Weights of a small image classifier.
Model: norm layernorm, activation gelu, patch size [2, 2], layers 8, width 128.
Training: adamw at rate 0.0024, batches of 128, held-out accuracy 79%.
Data: trained on Sentinel-2 satellite tiles (TerraMesh), 72500 training examples, 37.1 epochs.
Rows from block 4 of a small image classifier, named by matrix and row number. Rows with one number belong to one neuron. Each number is 128 + 24 x the weight over its row's rms, rounded and kept within 0 to 255. All counts start at 0. Numbers have three digits each. After the name is the row's rms in percent of the matrix's.
Before each neuron's rows are labels from the 100 images, of 14976, where the neuron reaches its highest value: "responds to" is what is common among them. Only what is clearly more common there than usual is listed. The data: Sentinel-2 satellite tiles (TerraMesh). In brackets: how many of the 100.
# fc1: MLP up (model.blocks.4.mlp.fc1.weight, 512x128), inputs 0-127
# fc2: MLP down (model.blocks.4.mlp.fc2.weight, 128x512, transposed), outputs 0-127

responds to: snow or ice (55); main land cover: water (41); main land cover: snow or ice (33)
fc1.105 087:096105129078156108133124117100106127148103132149084090142076074122074115089117110140151120144096144114137154169140132141146135132097139130112148130149103086107104090139121164167138125102125115128124113130135116114111138134135128110149109157168104161152121142129149123102149145121101075105134130125134134098127107140160142151084126151109112093123143122203163126106174124112137133152184
fc2.105 080:112136094146110211157130147121140086101152187132110128107118135113088118102152110115128113195143126182114126122130123112143117163089172112099131148092084142132136118132106142095114112096179153079140137075170153151129146118125114134151143129144126141129122158107129141104111126125128137130149128106120121134116136129154076098123179127112138109130079128113135118121138101104110106140117

responds to: bare ground (68); main land cover: bare ground (25)
fc1.420 103:150117141125148079092142138149107151124109126144109130108113101096118166119121096100165130147110094081094137150165143138117151163103135119119158177142124133109064112124148132151114130105046077119109122153172154129113117121132160081110116118150112136133153169158124133131142122163146132143098106149128110128135092149132152162123084116142147103144137114133123137108127098179161145151124
fc2.420 117:156147139132105163153130145149156150149127126107142151100087110134135142213114121133101161079114145155079093144123100126112118148105151117125186124151155135122103123158129116111107159038105105095134156120126130133112132137077110129106132132099109133153095115110117132162147133137131088100109144110141090118126142127107137113138125126120164152158166119126114118135139131110188120116109

responds to: bare ground (66); main land cover: bare ground (27)
fc1.4 080:131109111110110093123130138147112121172053107156151114135115139150115170107161123097098118162111122116186125146170096148152105130111130120133122162120089113113134092115167126139117142143111120130123132154118125134112059119139136097113108111155107118097128137171132107131143118123160105161135053113134135099151125138154148137114130101118179107150130125158139133129137099189177120144135
fc2.4 091:146138077146088163118127081146125158137148145095145163104149141163144069157127154094113190121140145122115118109123127160140096123108136117171149139130113137156111109123148100133131138099180117096144153137140121154134123138101108106142130121136142125152164140128150104126145133128185139089134143130131100125106149121106116048126099126152120139151171149105137105120079154101156157102112

responds to: snow or ice (53); clouds (34)
fc1.243 099:147120145135167117069125157099101129135147112061149139106146148143102096102125118133130152135110151101127158149074111105118111113138152116096105098131114129141108136135138131095176143112122110122146141160163102132138107182123121149143095141123095143114126103118092162188102110125143127075150127183143112140108106138145104115119130103153091133156070144132128115172146128163115134153113
fc2.243 121:106127172111122087115128130156099128154112104135115093087146135149126083150112154091138089128133100099135176137138101152176102145109146130163130129112118157092140147121152129116116150071148123060122125132087130157141120100142068075153116142134127120133096134141107140117143118125107119135118148175136153123141133132132188125131115148118085171114081110130142131117147137142140127105173

responds to: crops (76); water (70); built area (68); main land cover: crops (51)
fc1.509 102:095133188124115083079111087138121130153066115108141132102113174141112168104171152205159115156115137101135163160126131127121135135087158125112110141121127093140137138148109114130145139134152113147149109142176134168148095153154130133146105145155117126092112132143130125134146112134124165115152094115131128080107087138143116125123135061100100114137102130131136138136145139151125105153118
fc2.509 102:109113147115119170157138139113103102121139117138110145131126124120141109122136084134131114126105133135091107167156060119120125113083097119144075134109132141102135162141136117136097105096181094098119097127155149122120119139167165121138104137134131139125151150132107104111100146123107116112129196123113141172159147119136129082146079164091149114131163136123135109145155081061136096130126

responds to: clouds (35)
fc1.197 090:114135143114176153116161129130124155142109094109162122145112136090090189102115101093126116124093160130172196128093155121150138133131183151120144124124077126143125094114114145125162133114110137109115133124140145131108141152119123108155115160125101111146104161143130137140178117126133153111111092130112081123138114123137173124077117120079129093134091139156122146160168088141123122135166
fc2.197 090:121128066112143114107092147139140161112130125131122154157134168138154166118119130107128123073134142236138146128112090151148128136160153132124114122145116122115201113158110107147142143112095128154115112091137152139132139158082148137136085130121112115112137149162119126143111121139149130148106143055095125129145137144145147176144112121124107126131076117134106155114135138131117137130135

responds to: trees (94); clouds (89); main land cover: trees (57)
fc1.264 097:111123213112157127116146125112106149134127117073172151126077129096079140090177104111153134085102137118100149133127112106119125140109158172086142131132143118158128124154097173127152149124117113137112126140142120107122079180145157098142108176121119126129142152133107127176112148116118132122141123106133116095135128140090136127100133084091106101143136151137111152141162103137121152155133
fc2.264 091:113100128143126172114141126155150134096168138127127165090089115145150134170127118182116175070127083159114145098133106153167122164142121129131126122126129147164152109130107126115138100109134120070111140108142149137134100141060112137120135138141099152128083154152117130141158117121124135148159161109113144200130143151120139089137079128146165101120168124150115129115133112122115120102114

responds to: trees (90); crops (88); built area (66); main land cover: crops (58)
fc1.489 092:111127196121118145101148122122127102128113127079137174136091152109109106116161115091142118092121151155153128151084125141118106157146142186097166120100148107159141132110127156112128135118148144114112163134158131112137103185152124113137138177077130132098126132128088156170088117072119157109112088121136140126137147137099102124106168134114108139128097137131110151181143132154121139138125
fc2.489 082:103183067134151130153127109134153118156091143128112085116143151096131163149109097135140115164131118066122150191119103117184143089113137122119132151129120113136129114148144122131111143115090109125109129081118148151116129113089087104126119158141121130139155177126114127143179132130126070148115140151096109129089100136130127180119164131126074126145127131127140127112137117106172141119133

responds to: bare ground (80); main land cover: rangeland (54); main land cover: bare ground (31)
fc1.20 087:142131124112115091130142147137109140158071108154147110112091095134111175106194090098118116156119145122180115140162100163132103121095132116122123187109105119128123101113142120119108108152091125146123124151123137128119087122115132109113104118144109130094137124166131105149150129121147119157088052116142136088144105145141171154113138094119164079148125117149143119138130105169156151146140
fc2.20 099:135142094130106154123137084134143165099164152107141144080145154165137087185143144099136145103137143092099111130135111133122111125091158155175141144118121113162114115127136120120136139085200104094137158131147120153146123157122136115145150111124131125140148147124130093135129131144158138077141139162157114096110153109104139058125101129145101122133182133124149138109117149114176139095099

responds to: clouds (93); trees (92); main land cover: trees (58)
fc1.250 093:124113169122154128124191133152138151133127075064187134121123138089103111125183108104151140126104128116099163133116147099143131124108148160112140117141125151113127087164083175104129171129108102131139130193120121111118132175154129107163160157095130147115118127124129132168131140128122116117119133125142104099151135115138150146108111080127146115129150146149126171125165084143126131136163
fc2.250 089:104099098087120170112115174123142139133177148128111128119102133151162138125109110147112180085155119184132119092135117140177132153131142143139136128156136153187164105152138109099138142146127125098109140090107149118113134090090072136116127139133104131144086141166113108107143127107137135145153139098101167163154125157109113112129108130174183129129171118129122144118107121148086122114129

responds to: water (71); crops (69); bare ground (54)
fc1.82 104:140113147090134114119126144128095135159104090121138151136131120087076134086118122111129149094132111124154167115133131123141133122088172156114135146125109117147107118146138157163190147123060114143076137117140135112098114154130140113123095155122089135177134152157102123146119164094142070129101085132120107128145120156104119133084109119116104119145154142154108086139165132127175127157135
fc2.82 078:112111103085111199136150153107118126112133093107149130115114115135125166115132102134152191097098119148136119096145135118171131090135147152128082136161145161136109114141117140124110114123106130124134127109113099165151086174129112157127120079162107103112167148126115161136136150119129162145130135152093135087114135118121119073143127135119132105103071102113080125153191125144119121134131

responds to: water (97); main land cover: water (77); bare ground (50); flooded vegetation (41)
fc1.84 087:106118157124149097086085102121123152194113095127134129139124104076112166103125113140150119130095117072134159115092140131118144124105157141130155148124137113131134105124128174153187176140111114137094148116149118097134126140125096090144114156172118112160128159137131173132159169112127128110145071106111089121129147131128135155098131111093126115138150089143141152152140105159160109142131
fc2.84 087:088109107099144122149084143128133144090152153114144099110094169141127173135135120113154168142141141139113132117107194118142098130142138125123089107124123081106101143120114121121118109114124095163151131111129123186104129129179150188129150110138112118088123123122115155150125142126121127094105120134173103149064154125108135133112093106148157142150083113121142139124182163163145133149123

responds to: clouds (83)
fc1.299 093:144153134129104147140109161146123124186091065114104149163157166130104128114120154146145129145108107117120177133143141106138119183152154138124119066114096138163110145145157163082135101116121068116118120150138195120124142151105108102148107147095111153174116133153123166135158134135142119111132157160099079128139126120142115115122134119129095135153142117143129134142160113087121142134116
fc2.299 096:117148106152149130135110139111111132079184142112116125124136146109160156113100121147142123151129129109121107172142155111114087148133118126142121148120118186087105128082125109109154078130175144150090139129093145141130165120146161195152138068130142149094183098120115138099118122127135134103130181090113147168124123123113116151108136122079116143121111111139144163122106120102152142140115

responds to: snow or ice (51); main land cover: snow or ice (42)
fc1.449 087:113133160117102145101126127163117131141130074113086163127140136110119089119135139166134132104123120080089161100138126086118152171141140155118158097105139110155127142147138170108174163072169088111128097085129126117110139137133088070135123150169115123194119154156104137128088121153122115143148157152090131127145139137101109086120156125116105126135140135135116117144147133124132151145111
fc2.449 101:112190145163137083151107124127111100077158124122140106108134141152124119121140138127131080125132109124162135115124123137092110127121105139163117154122128139090190149095122126131161097187171101152105125107159158119124127135123153197147142125125133087117166105096107123116119126108141193102128146110138141116129125115141131150092145131115077129117097122132146135078117129157075125139133

responds to: main land cover: rangeland (52)
fc1.399 109:155114127138145116144130145139108139139091160105154153113098149161128168129153106122125145118096139123108134142155139136128176169123125124111110112147131143170098127150118142060106101097107112110123142108129151147113093153106079098091116108146109146130137145110068149164135090120168151128122130141148152103143093171086153145122179111129140094160080167117100182118118124139131139147140
fc2.399 112:126091171111152107161114062140137139116095131145111114105153147137141139126144134130129032102147123137132116133135119118107100137104124139106159157131122121088143105164144131177117156121077120122122149139148151093129161129166169095144139115140123118145189171111136110110142124121147168102141130067134122152105122122126146151115072102142166112127149125118124131124105128117167101130131

responds to: clouds (98); trees (95); main land cover: trees (71)
fc1.227 104:136098181083173145123147148134112164159133132077165140119101127114084126089147148121164134090105105129106166121091140141116126174125158158082115121135124115133101106148142186134152119103100131106084142126130116084099099162129141122142119167119107088146111149128110146189129139104125154087110134129135118111142126136104158134077139091117127112115101111144110142108152134140123141158126
fc2.227 105:120116109116160180125127146134135160125173134102125119085125095135138098154115152183128187091151123131112145125138128130170130137128129123122128121141092170184102148150134120142137143105092108110097128125132143160125110127033126136105142106145111129139114167111115145135178131155139107108132183125094129136129113144115135116130098083137169102124175127143133120128122100092111148098110

responds to: built area (94); crops (85); water (69); main land cover: built area (33)
fc1.308 105:089083138105171079123137117105122136119133137138140158136100100147103090106147153086167133121127116105111149164152113135130105149152146137115139121094126080138117145153188132132180139134085140152060156131132131113118114146158122121142119157142121110128147109143129128161125086094115131135092098146150131078132149132131099145109114125108095170134083120155144176114148150159147128134088
fc2.308 105:106143134185150186151127155118132132127166092119160136144095109143147108151108114143095127106134140157134120125105108095102126137094105114143100097178159161089162088124147114127118132153118140136148153116129138118126144098113047135145164149131126140137150115141093103094126103140105093106157182130106152164118157119126134163123074149137115140147096124134113126147116114081095146116123

responds to: main land cover: water (27)
fc1.287 104:140129154117133138087140085166092165171126160129124130087097113085120122110082125156132153143144101130119144110138119151149138116129148130119142176141108138136099123172156126187126167104087085127104167154153128144122080140114120143107115121134089119134133191153114152129120129125157089111142111144134096134137083164130098122117106067130146142141132128146132109152135149119136085166136
fc2.287 113:111140103132124136170117121117124060144173097137125118150079150116124142129151106110114080153101129147082132127138127115100098177168101116128128142110144090130129123104130172080146129091107142157108123090130140107151137139107099107140137160163121138161173130147074169149113145136108168145120163152117118095132117120120126179160161118122143114148116139157161127162128158094110123132131

responds to: main land cover: rangeland (41)
fc1.44 102:133098118099165137115143120142143127137114146115138157056086043142121090127083095108148148115150155134143127098138105155157168112133138147162144180114113151138115125152133108118130136138131132078134122163126180132135123126128111087136144147104113149123175124142128139126100115103137086129140085191153153106139146112134115099111157136141146146116101127159127139127143112166102151118153
fc2.44 089:145074120160104146170126121129122092161166127114110110108166117123147129179126170155150179126141142175111108106137143118109128105143080096118130118151136196109093119144150118131111134104123114078127132131107072126117137124110158130149122108117129113130154145113132111107154104159125131143106170134147142140106143127138147124115075136120222115117153130143114113122101103125108117158113

responds to: trees (92); built area (79); crops (78); water (66)
fc1.161 109:100120154126137090109114123114114142110105096106097141157105079114117122118120119104172122110111097117148127130080130155120164155170133146122122118073141109142139128134167135110172129115136134145104142101125150102127162158143102090123119140157125126144153135121108183139144109140117147063075111129152145153147144151118147129115124153070073157132106158150145130165140164127179160137113
fc2.161 104:141153170110126178131126125122111114157190116112157138108111109115074147124151118144103162124125108148103181130132083132140111150126152136126095112155137086092149116123111132135141092148119149132138130098141166126145144139085061179117111110099140139100111127120158106121095104126128072123091137121111093158125116138159094157115085105113093125127087112134166112128133123134089119142138

responds to: main land cover: water (37)
fc1.322 099:143135162126105122080136128126101125150103090098151159140161145102118099113112139111141149104109107153122146098109127128147131146115148157113147154133131142169126131139148160095154150086131059114117136092145111115103141161122140070109113132129110102173095163153065147144120142132148119155122079121112099151145123170101138110108123074114106133172149136137115103159141137141147091162144
fc2.322 101:103078139082099101131125138122141155146157146109124124100122112140119148113130124163146109116130136134091137117116098120192146152148147127127128130079092143134099117141113151137090143105087095083083116115103143164163135126186119081120108141114127127163101150132115143125148138140086133106122131176144163175172146163137156097121127098117165120111166119132152096094165113139127124128108

responds to: main land cover: rangeland (61)
fc1.474 088:124097111098111122130149131174124124136106134141137144095153071133128099127087121090117145114130115120144118104130136140186175098140133137160144168100118155110112098156148112105142151119106123070126131134114147141120134119148122075102126125099106126140172114147103134114130129115159097141101045185138123142157138143125143121111141150131144161128139121169138130133133119180163149122191
fc2.474 088:131145147174121122196126148120115104113128109121124142128123108139146125163143126180129165133149123169115130149134149095115127098120059110124124101150127191070110146133136106159147075140124133147156125155135105130091118122115119117132131111114142118146122127131128113123160114125144148151122184119119155107097133111130129122133101140129158138138118135151049109106102118036136125126123

responds to: clouds (88); main land cover: trees (44)
fc1.416 107:105118188104147127130163113115108134129144130067169138136081145123086133098177094123142136092084107126102148129143101092107130132094151163080131110124138106138138136158110189124123134114130129139106131115144116105122101191152173112143134171144119154137144138117115119189097141129114114121137136114141121112128132139105132119092128102088119092136133124137122168112160099115123178148147
fc2.416 103:131139133157110147128150131128123118100140135157105170126096146128147134201127116172145171054134125172132125091127138132116131147141110119139142126169143141152175111126113134135139099140167117073125142122154155101121132089095119156130137130129128143127069113135129124131154128108101126139128151086114139180120127141127111118115096135137163122120220131113111127103093117119115106134081

responds to: snow or ice (97); main land cover: snow or ice (83)
fc1.57 119:140152111111123118143119128119083121094106129140137112177129100114096127144143115083110130118100172155170125152109144113119102137140123124071147119131096064108088120158134147118158118110102108123124111134120120130025156129159144116115123127116118149137173144124126147166118122161113132096105097112150121127144120153134146151133152146154133141174147153142117098105151092128170135177119
fc2.57 126:132129151107121145171130185153109153125156125151133142106114144118118088139138123145136152112117103148033131154151113115120108162120131136127081126137147165111091140157124115122150085127088108143103111149136131130143112114143166168114114135110115145128121145150121137113116106126115132143155248124121156137145134119134099122147112113130150123142109142145141118116159118073103136137094

responds to: built area (73); main land cover: built area (45)
fc1.55 088:106065132098160087109112099135120126122109147107169123138102123081117159089153142155152132145109157158131131157145130133125131104098143164129123119109109095111131139173127132162107157143118125150111109138131109136113100168174117085133103133132113168113165114119132139145192112117131142083137102111154145090155131131146170168114116094129155108152111132168145141123157095182131138157149
fc2.55 110:106170127131106123139098153134129110160117114108140065095147145129095088141115153135122163182108132094143191109131103147147127181146144125121124100095114129162094083140094154145108094130126115122106118163110115160129106151109165140150116130135117128102130112124135151141112102151118139136144154145175143077096135136096106060138125114117155132144103135140179109105149111108113156127134

responds to: trees (96); built area (83); crops (72); main land cover: trees (65)
fc1.362 101:130128145128150047109123103106123158132117117082152158174112099101120114122128127090163152116121127116119133146083136162124167147138128146122142123100142122158131135116147163145171116111131123169134140125145134088110144182137109124117116133157130133093164163119097180174127124109132129052097127108165141092157141137103154145119106133106084149143127144133117129135134163113173152139125
fc2.362 100:128100131128163149182141180099126064136232101139107106121130117124142160131141133154142101160136154115112114162140077083105139111154134118137087110118132091110162123110153132130123109143122156120139128080145098121112130143126133148126141136156125136105140112138105147127161115122132150128128100150105135146132126121139100202145169116122177120133105133098118123132140077122125125123131

responds to: crops (83); built area (76); main land cover: crops (47)
fc1.435 113:126115179104123112114141131100112190117133104092080177124110133123119138113153104129116139082116100091128136128159109095116130162103137177115110095113136105165109158132166171119144151124103117100086124101134145099115101154123117127111104144125112185140124124129084095153090146097136105134119125136109116147156133156085155133105129156114086081143132145130104134146140142127180160142121
fc2.435 101:101144166159135138114131118141144097121158124105142124133064112125104110140121146122156143108110130143174089093115149136094100115132133134129113143138145116112199116140126119129150137122148109117141115070138136144134133185089143181112134136106103106141133100124109132182104131108109135119127073095130088173121142117155134126123156139126086120127101122148139149181152161152064141122149

responds to: main land cover: rangeland (50)
fc1.256 083:105051119119141118133148144107126133135112127128118145138137044150117088127078128127167158105113141125132112099151130128140145104131131125120146147085125145121118104179176125094117159107126134062120115112158162108114129121163130080113131135137110139175151120135114123108140149150133082131117084195116139153139153128128113138109157172124138125121136114157123131145137126144151176126154
fc2.256 102:158182142170130130180129134124123110111111131126139125139125149160139160127128122162128107147140124146141111173113150132109119099125044135133106125146145141109146145093117136133133060177130115189131138189137084107102100139124110123143127135121122136119117112135146112159150121139121165095118170080130157092119145135145123143122153148135155137102141118134086130106096104069096120138117

responds to: main land cover: rangeland (51)
fc1.165 103:128096128098170136084152143164106168146118126132139135106128087112119136111120113102115156126125100153112126111120149125196143109144140156135142161126102157134098113171107122090100170111064107116109145145100170147100115138122088126097142123090094129134151128157105148115138113095160132129089082151127108133148114148121126119097155115119135161143107134166141136156140101167164102148176
fc2.165 114:099190144103119147193115126113149119143166091114099112090065107153115135124158138153132138130111123147114131142121120126105126111095124130094163145099108108118112148136124117155118063096136123166161146133123115134124103172110104166153139147107119130100176141115160169144137151105111087116137165111164115100114116134115128112142140140112136122121135126122138143110195144075152135129166

responds to: main land cover: rangeland (41)
fc1.307 107:111091104090136129124174173186126140150132135108147142122124102121133140112127148089113148103128129122132116095141129099164131087157126183169124141104120164126124153138125123093104153128126140102128116134062149136112127137150121099096146123078123123134165111139109117121166117067159112157117089173130135157191145128089127102109121151120146147143132106160155127136135112152159150122168
fc2.307 103:116168148137122126197127108137134103154165116116122139130133111150128134105145117156136157138137132156094161175115141117125148130108152138098141142111118149115104124122102136133127059134123124168105126127155121131124125126141137145129121134125125132102158125147133127141150129124127134136126226083113116062118124141135119145125132117119151132134116124125110113129160124000118130128116

responds to: built area (89); crops (83); main land cover: crops (51); main land cover: built area (31)
fc1.338 098:145089142104165066121154142145115158165105136106130133146152155126116123095181163188128133144107155098106146164175139137139106146075153118140172095085105160119103088124130151113147139137142117151108097089137132102124093171132110106110113121129113138123127131135104102141153130103155135125094123116129098101134113139110155168110127132113137090124093104124105163092126115153145168140151
fc2.338 112:141152154099112125169109107143135159097104164125134090125143128158098095116143119083132094142119120077156170129139154118155108173151149132118062116147169143079111127110095140114131102130152138102121155133120115116102124132176120128127162119128115153071117117124113168117141103160131168159116137164143141138124116110093133112123138173135188104129073140116145122111127096105133127103132

responds to: built area (67)
fc1.121 094:114120120103166139142139117127129137120111138134151140081121095138088129110123144123136139157132100108133180148150130133128133114091152120122095180112042137136112146142153103157127114146087157126124110177131129155125099123126152136162138147087079096102134106198146115136110127110132130146101102195116123126128112111174127080118143144122120150117077132154125118112174140119145120139115
fc2.121 101:159131128141062125174131162137156124093136128122125097119083143126122149173110152152149140171119145186139144147119172091133114164156131104135143134174127129085122127091107116142142111120175124114169150115151087141129136114097123168139117141140123143108072133157129155143126130126124151152140146127115117126027124119142102144147132114155144105109109128104126137120136124117084132127137

responds to: clouds (35)
fc1.252 123:122137131079154139105133139168086185141122135089128132144121114103067114080133144098142148107140094135108194112137150144131132155089156143099130137124090110144100111148132159132134117097133114135092110117104148126079098156125128120108109138122081112139132170137113111182157142108140109112072127103145097152143100157111150121083135113109137121151102118160120119125158146110147129164129
fc2.252 105:141133092126147165151143161132106122148200113144135085181134142137167127125152137093115109173126152113159078100121168103108085100124080108162082114127130128127116160111127123101143113164128121183125147172113131152129117106139133161100103156120140107103177108112102135118131127140123154105127125132152135139111133121141128128094146129130138156133151105125145111140052103101105128107115

responds to: built area (83); crops (71); bare ground (49); main land cover: built area (34)
fc1.60 100:147103149111171129117110169150100149142170154132147170100141138090104144097121144137138158123124128145069159152154099138117116147035144144133112142103111162127067157137163130125118121096134104119109127170136125137109104153110167117113107139114097112122137151162100116129130119117163108146105157137112123155140077136093117111125114090127152113157117129132094106104145144093136114146099
fc2.60 091:131125090134093124059123125132137108108064120127122173147107135130124124150127125103116152104139109094236128117109144140130113067109113116123147110159137092129118140120130118129123170127140143095157127160131137127133097088085148146143151124117118122139122118135119133126151137138117116140136030152122091131129120125122110132134164122141103141117136113143114122148118150192131131124128

responds to: water (95); main land cover: water (59); flooded vegetation (28)
fc1.145 107:127101144099140102088190093130120142138112110104107149165117095120096132108131081113109147127120125074144167125105133111146146134117156132106166112107089124108098095155169157109146149117093140122088116119140115107085102142164148122139135145135098157185128125136109141141099183137144089106079097136117105145134137135128122153098173122115121118129133131152098120131150114158180151145145
fc2.145 096:131150138112129140124116093131129106109148163150143153108101129119089111142156103133148178109122153113113134146131139108097130142165120097077109117161160150105069111115134113141108091103115134166122112140174148138126130135152169195137127154106136127100139166135112167137074139120098123114120140110112104128096150144123112087132167131140131110112055150115094152094176150130147126136115

responds to: built area (70); water (69); clouds (57); main land cover: built area (25)
fc1.305 110:102092125114157064117136079129125147160136117138145125109164087126100098117107173147192145170140112094085171130105169144161118134117149118145122137100083147109099137131164128134173106136108113170130116142141111149132146130155111115153149145170112111096143120167141142124121137144122125121123108145132116086132127122172122089121131122131142171118124145176153129089168167147138114140120
fc2.305 117:129120074149125186179110106115135070141153059142129126094147141149167128173120136179125173145127137139122109111143079139142135110156103102139133145122142161150114110126148134114132101137158123118143131119149117120115087122098149142146130147168111127124165135150119174109164127131112119175135170148079118084121145125127098116119104144139181118128133137138099126115124116077126154117130

responds to: snow or ice (96); main land cover: snow or ice (86)
fc1.259 095:134116148124174113106124145143081126191117099122078123118099127099109122077114131104115144153131140133136134142110113146146112090144160130136151121132112140131135104150116144154141161122141130133137147146135121147125170149129081084109098127087100144130086161129123174119131106129162094085161103157123163103145079166129112146114145108092114133169120147146141106121141160123149157174188
fc2.259 098:151130125106150113091100130122121136114091168145132125150184121126111189130124140095110087153138139124171123143140089117168156143109158141141138128120170163218127111130155121128153137125141116113098135105077151118126150113120150107106140133123118101100113125162135123106110159114117196159146117106112124115155105145088154084109167136143093105132130131114130088136151125144127121136096

responds to: main land cover: water (45); flooded vegetation (26)
fc1.318 115:153106161118123160114131137195123156159132112109053191106127115139114138117099126128138159108146137104112149099129136112145162162132151170146133128142121143159109154151140140124139120109108056116135106118135131173112134132115065121131133147149113140183096133165091151128117127118156106131139129143082127129168116128090105097126137120136126151151111157126088088127148158142134109145111
fc2.318 106:143120174153147076128118097102107141116067166134124149179082142148108130137130106125114102091120095140199128117130119147120120091104146139132119138153114152072135117171097121137140142114106117140124122121171138137114123124187123136141128105073110128156116131112141132142120122124133125119148042118150147117171108143133096159129133170130088118133130133113136118097140141143091127128145

responds to: snow or ice (54); main land cover: snow or ice (38)
fc1.455 092:130119129123103094063111108143127147091075114115080144154134128092125074128151111096115168148141146107143128110120135135146158123149138132131169112093113120156113130147148133156181160087128105145135116119130141138122142151142123056112098124166112171144144159133085137138135125162154130117121081096138118171157121139135152143118098119123097144171128137143123140172136139170151133145157
fc2.455 111:160136132153112178138139165136139143165108139109109072132102143114135148121134122104119106160130106178140145103117118135152125136155096084154096123170153099083139134110123128138118135128090132068196150150129135135144140084110117152136131125076161119131145110108114126087181111140121108147145090131128105139109127126141088156123156133115157140141147132142139088158076090118111150122150

responds to: built area (77); crops (70); main land cover: crops (42)
fc1.414 092:079141140119133075134127139113111119120109171141134098136157145130098112109171153095144102142111108090115138135139149116135136129117139124120094099089144133087099108135104177081112086136120131152105112137132151105134143149197183104151134178143135147114159113128146090133136122127095171121086136143164157119139126136151128142122137130116133115131102118161193142106148124136169172144153
fc2.414 095:108085164152151108096106089102117145169125109112148108129164120121149103132137129072111114120114131087154136129142126096139157140105159133111145116131132152159097112159128129161136166074129111108091133105138083166115144141176170086121123141137123139129134147107127126134103116125132097130132107047157121096119134133134175119128090124124128114138164139128142126130145147144210118118150

responds to: clouds (64)
fc1.2 100:106082146098150118115159125120107128108120162088079145157115145123099146119119095119096118111100104078145143126125119097134112156147145153097097102122120103157132129175163179166113158119077128130146114122135130113125150171147159113132112148117102164164157136117120135153097150118132121113108082133122143131140143154133143094097147121078080106155139148163134168140157121124177156156130
fc2.2 111:127111081138101130104138160096130120197180101140127110135094087125140109107098133135147173125092146134161138112106166123183103108148194128133216113140134134100145162097132156110123156161172130131097138099123147139112151103147099129135120142138120138121083139151121137084168156126147125134110114115105106112132099140127098145121130104133171140123150124115131130112125134122130131137150

responds to: main land cover: water (30)
fc1.370 103:134096137124164110125141115137127129161131107143051155119148121083119113113082161146137131141151110100131133110111077163134141117138136134140168109087119166129106136207146126148167168122122138133102155160142137145126134143132149127120146132132117099193135133129115155115127142141150132073143125093145106103136121130128117101123120074113089165117123130137124084135137177108157170137114
fc2.370 109:121174149138073107128155111139123099134081095115130114118095116114197174144119127117145122099127119110161102147126096147107142126099111138134154105119141109183142117149114116129098143079169115131185115128124139135127142149123099093099091116156144115080108142121135131132177120154125113146139099141159151122134130138125170156129123169112102118120195135144123128121076114121166128099122

responds to: water (73); main land cover: water (41)
fc1.178 099:108122186115134133124132111127146137151124087121139174137135150091128150099139138168127095063087117131128137125133145113125144126112143202132132148122170120147160119123114198152178134143138130124120149118136100080136117136139117116158128188143155093133122127150128110127145165096102120160130116132100112101145169118072132150106093093114115084113152103112096136138130114120125103114135
fc2.178 079:140158152122197094120130162131132165130113142133132127125102140156089120128135120112134083097126126150148089158134126162089154118124125133143124140122158099113168134116142122122130147168122109130125128151125138127157138148115122135085109114022117126102089112104112119139116126136137145093131115118152137093151126135117128134127236159174083143119118129115151135126128121125142110122120

responds to: trees (95); clouds (76); main land cover: trees (68)
fc1.363 095:119135139123100116094134157147128114125105141129135153133117120077116099115160152152175162155099137104091197164160184092144111155117166156143131148150102162131125124116103174162153128108085080158115131148133119139119194134142114090143133148126121129112122155192102114122126110121146142152104133158112117132128129126142093130135106115137142146129146127143133170161160116148143088139112
fc2.363 099:115161133160073145203083146130151107133148099149136114121090145115154143127105150182110170159134139198117126152135197140125100114128130129121136112135132133090146122100128103106098091135129141133111105130145149156145118086094136166121106156082129144131107119146111174118124146136095111158113147115119111126120119132149119138129145135163172110129123125133104136095147135104071129117106

responds to: bare ground (49)
fc1.169 096:116097133126146137124162108146117179147135129152145116134120135121105158098115096089118123145098082138147175114123141104162126161122173128128145136121092125142127114155138140091130169098099122103096188112141158149135123125114121130148117130137105130178120177164146119127138148132140105132110077120101078118126086125143130137092121055075125095129122156150136142136158094128144099134167
fc2.169 103:142142127122137160111123132129116110093077115135118176132112161125138129137131136121153162071123138200152097125135166130087128121167096122110109103208119103126147130138102102137160101152089133209160121124147124117138118106109106146157117118088142140141137137137133136143099162128108143139105142092090128123145123117123067163116118129131109132138083117115104135159112143129106136135112

responds to: crops (87); built area (74); main land cover: crops (62)
fc1.230 085:082113192126132112095141148135116109099083120126117138119157163097110112109127146160139087091139120133163120143082151138119144161145138167113172114065172109128145148099127152106128131131132144139087141142144160112144114150154124110146116176143144104149116128134132142111114116125089194116063084133135146100141151142090127125122141123116099164127094121128144139168135141150134136134107
fc2.230 093:144128105093128152134131103122119145140129131116128150172128134112130088114132118138113114119121106115116199146122065126171133149100139160165094123154126092154165108125128131128122143142100105088152125098091148112136152112096056120117112128109121121150162126172164095133113132095133077109103132133114103157157127159121139151144102109120042122105131119094148123112150139105140137136152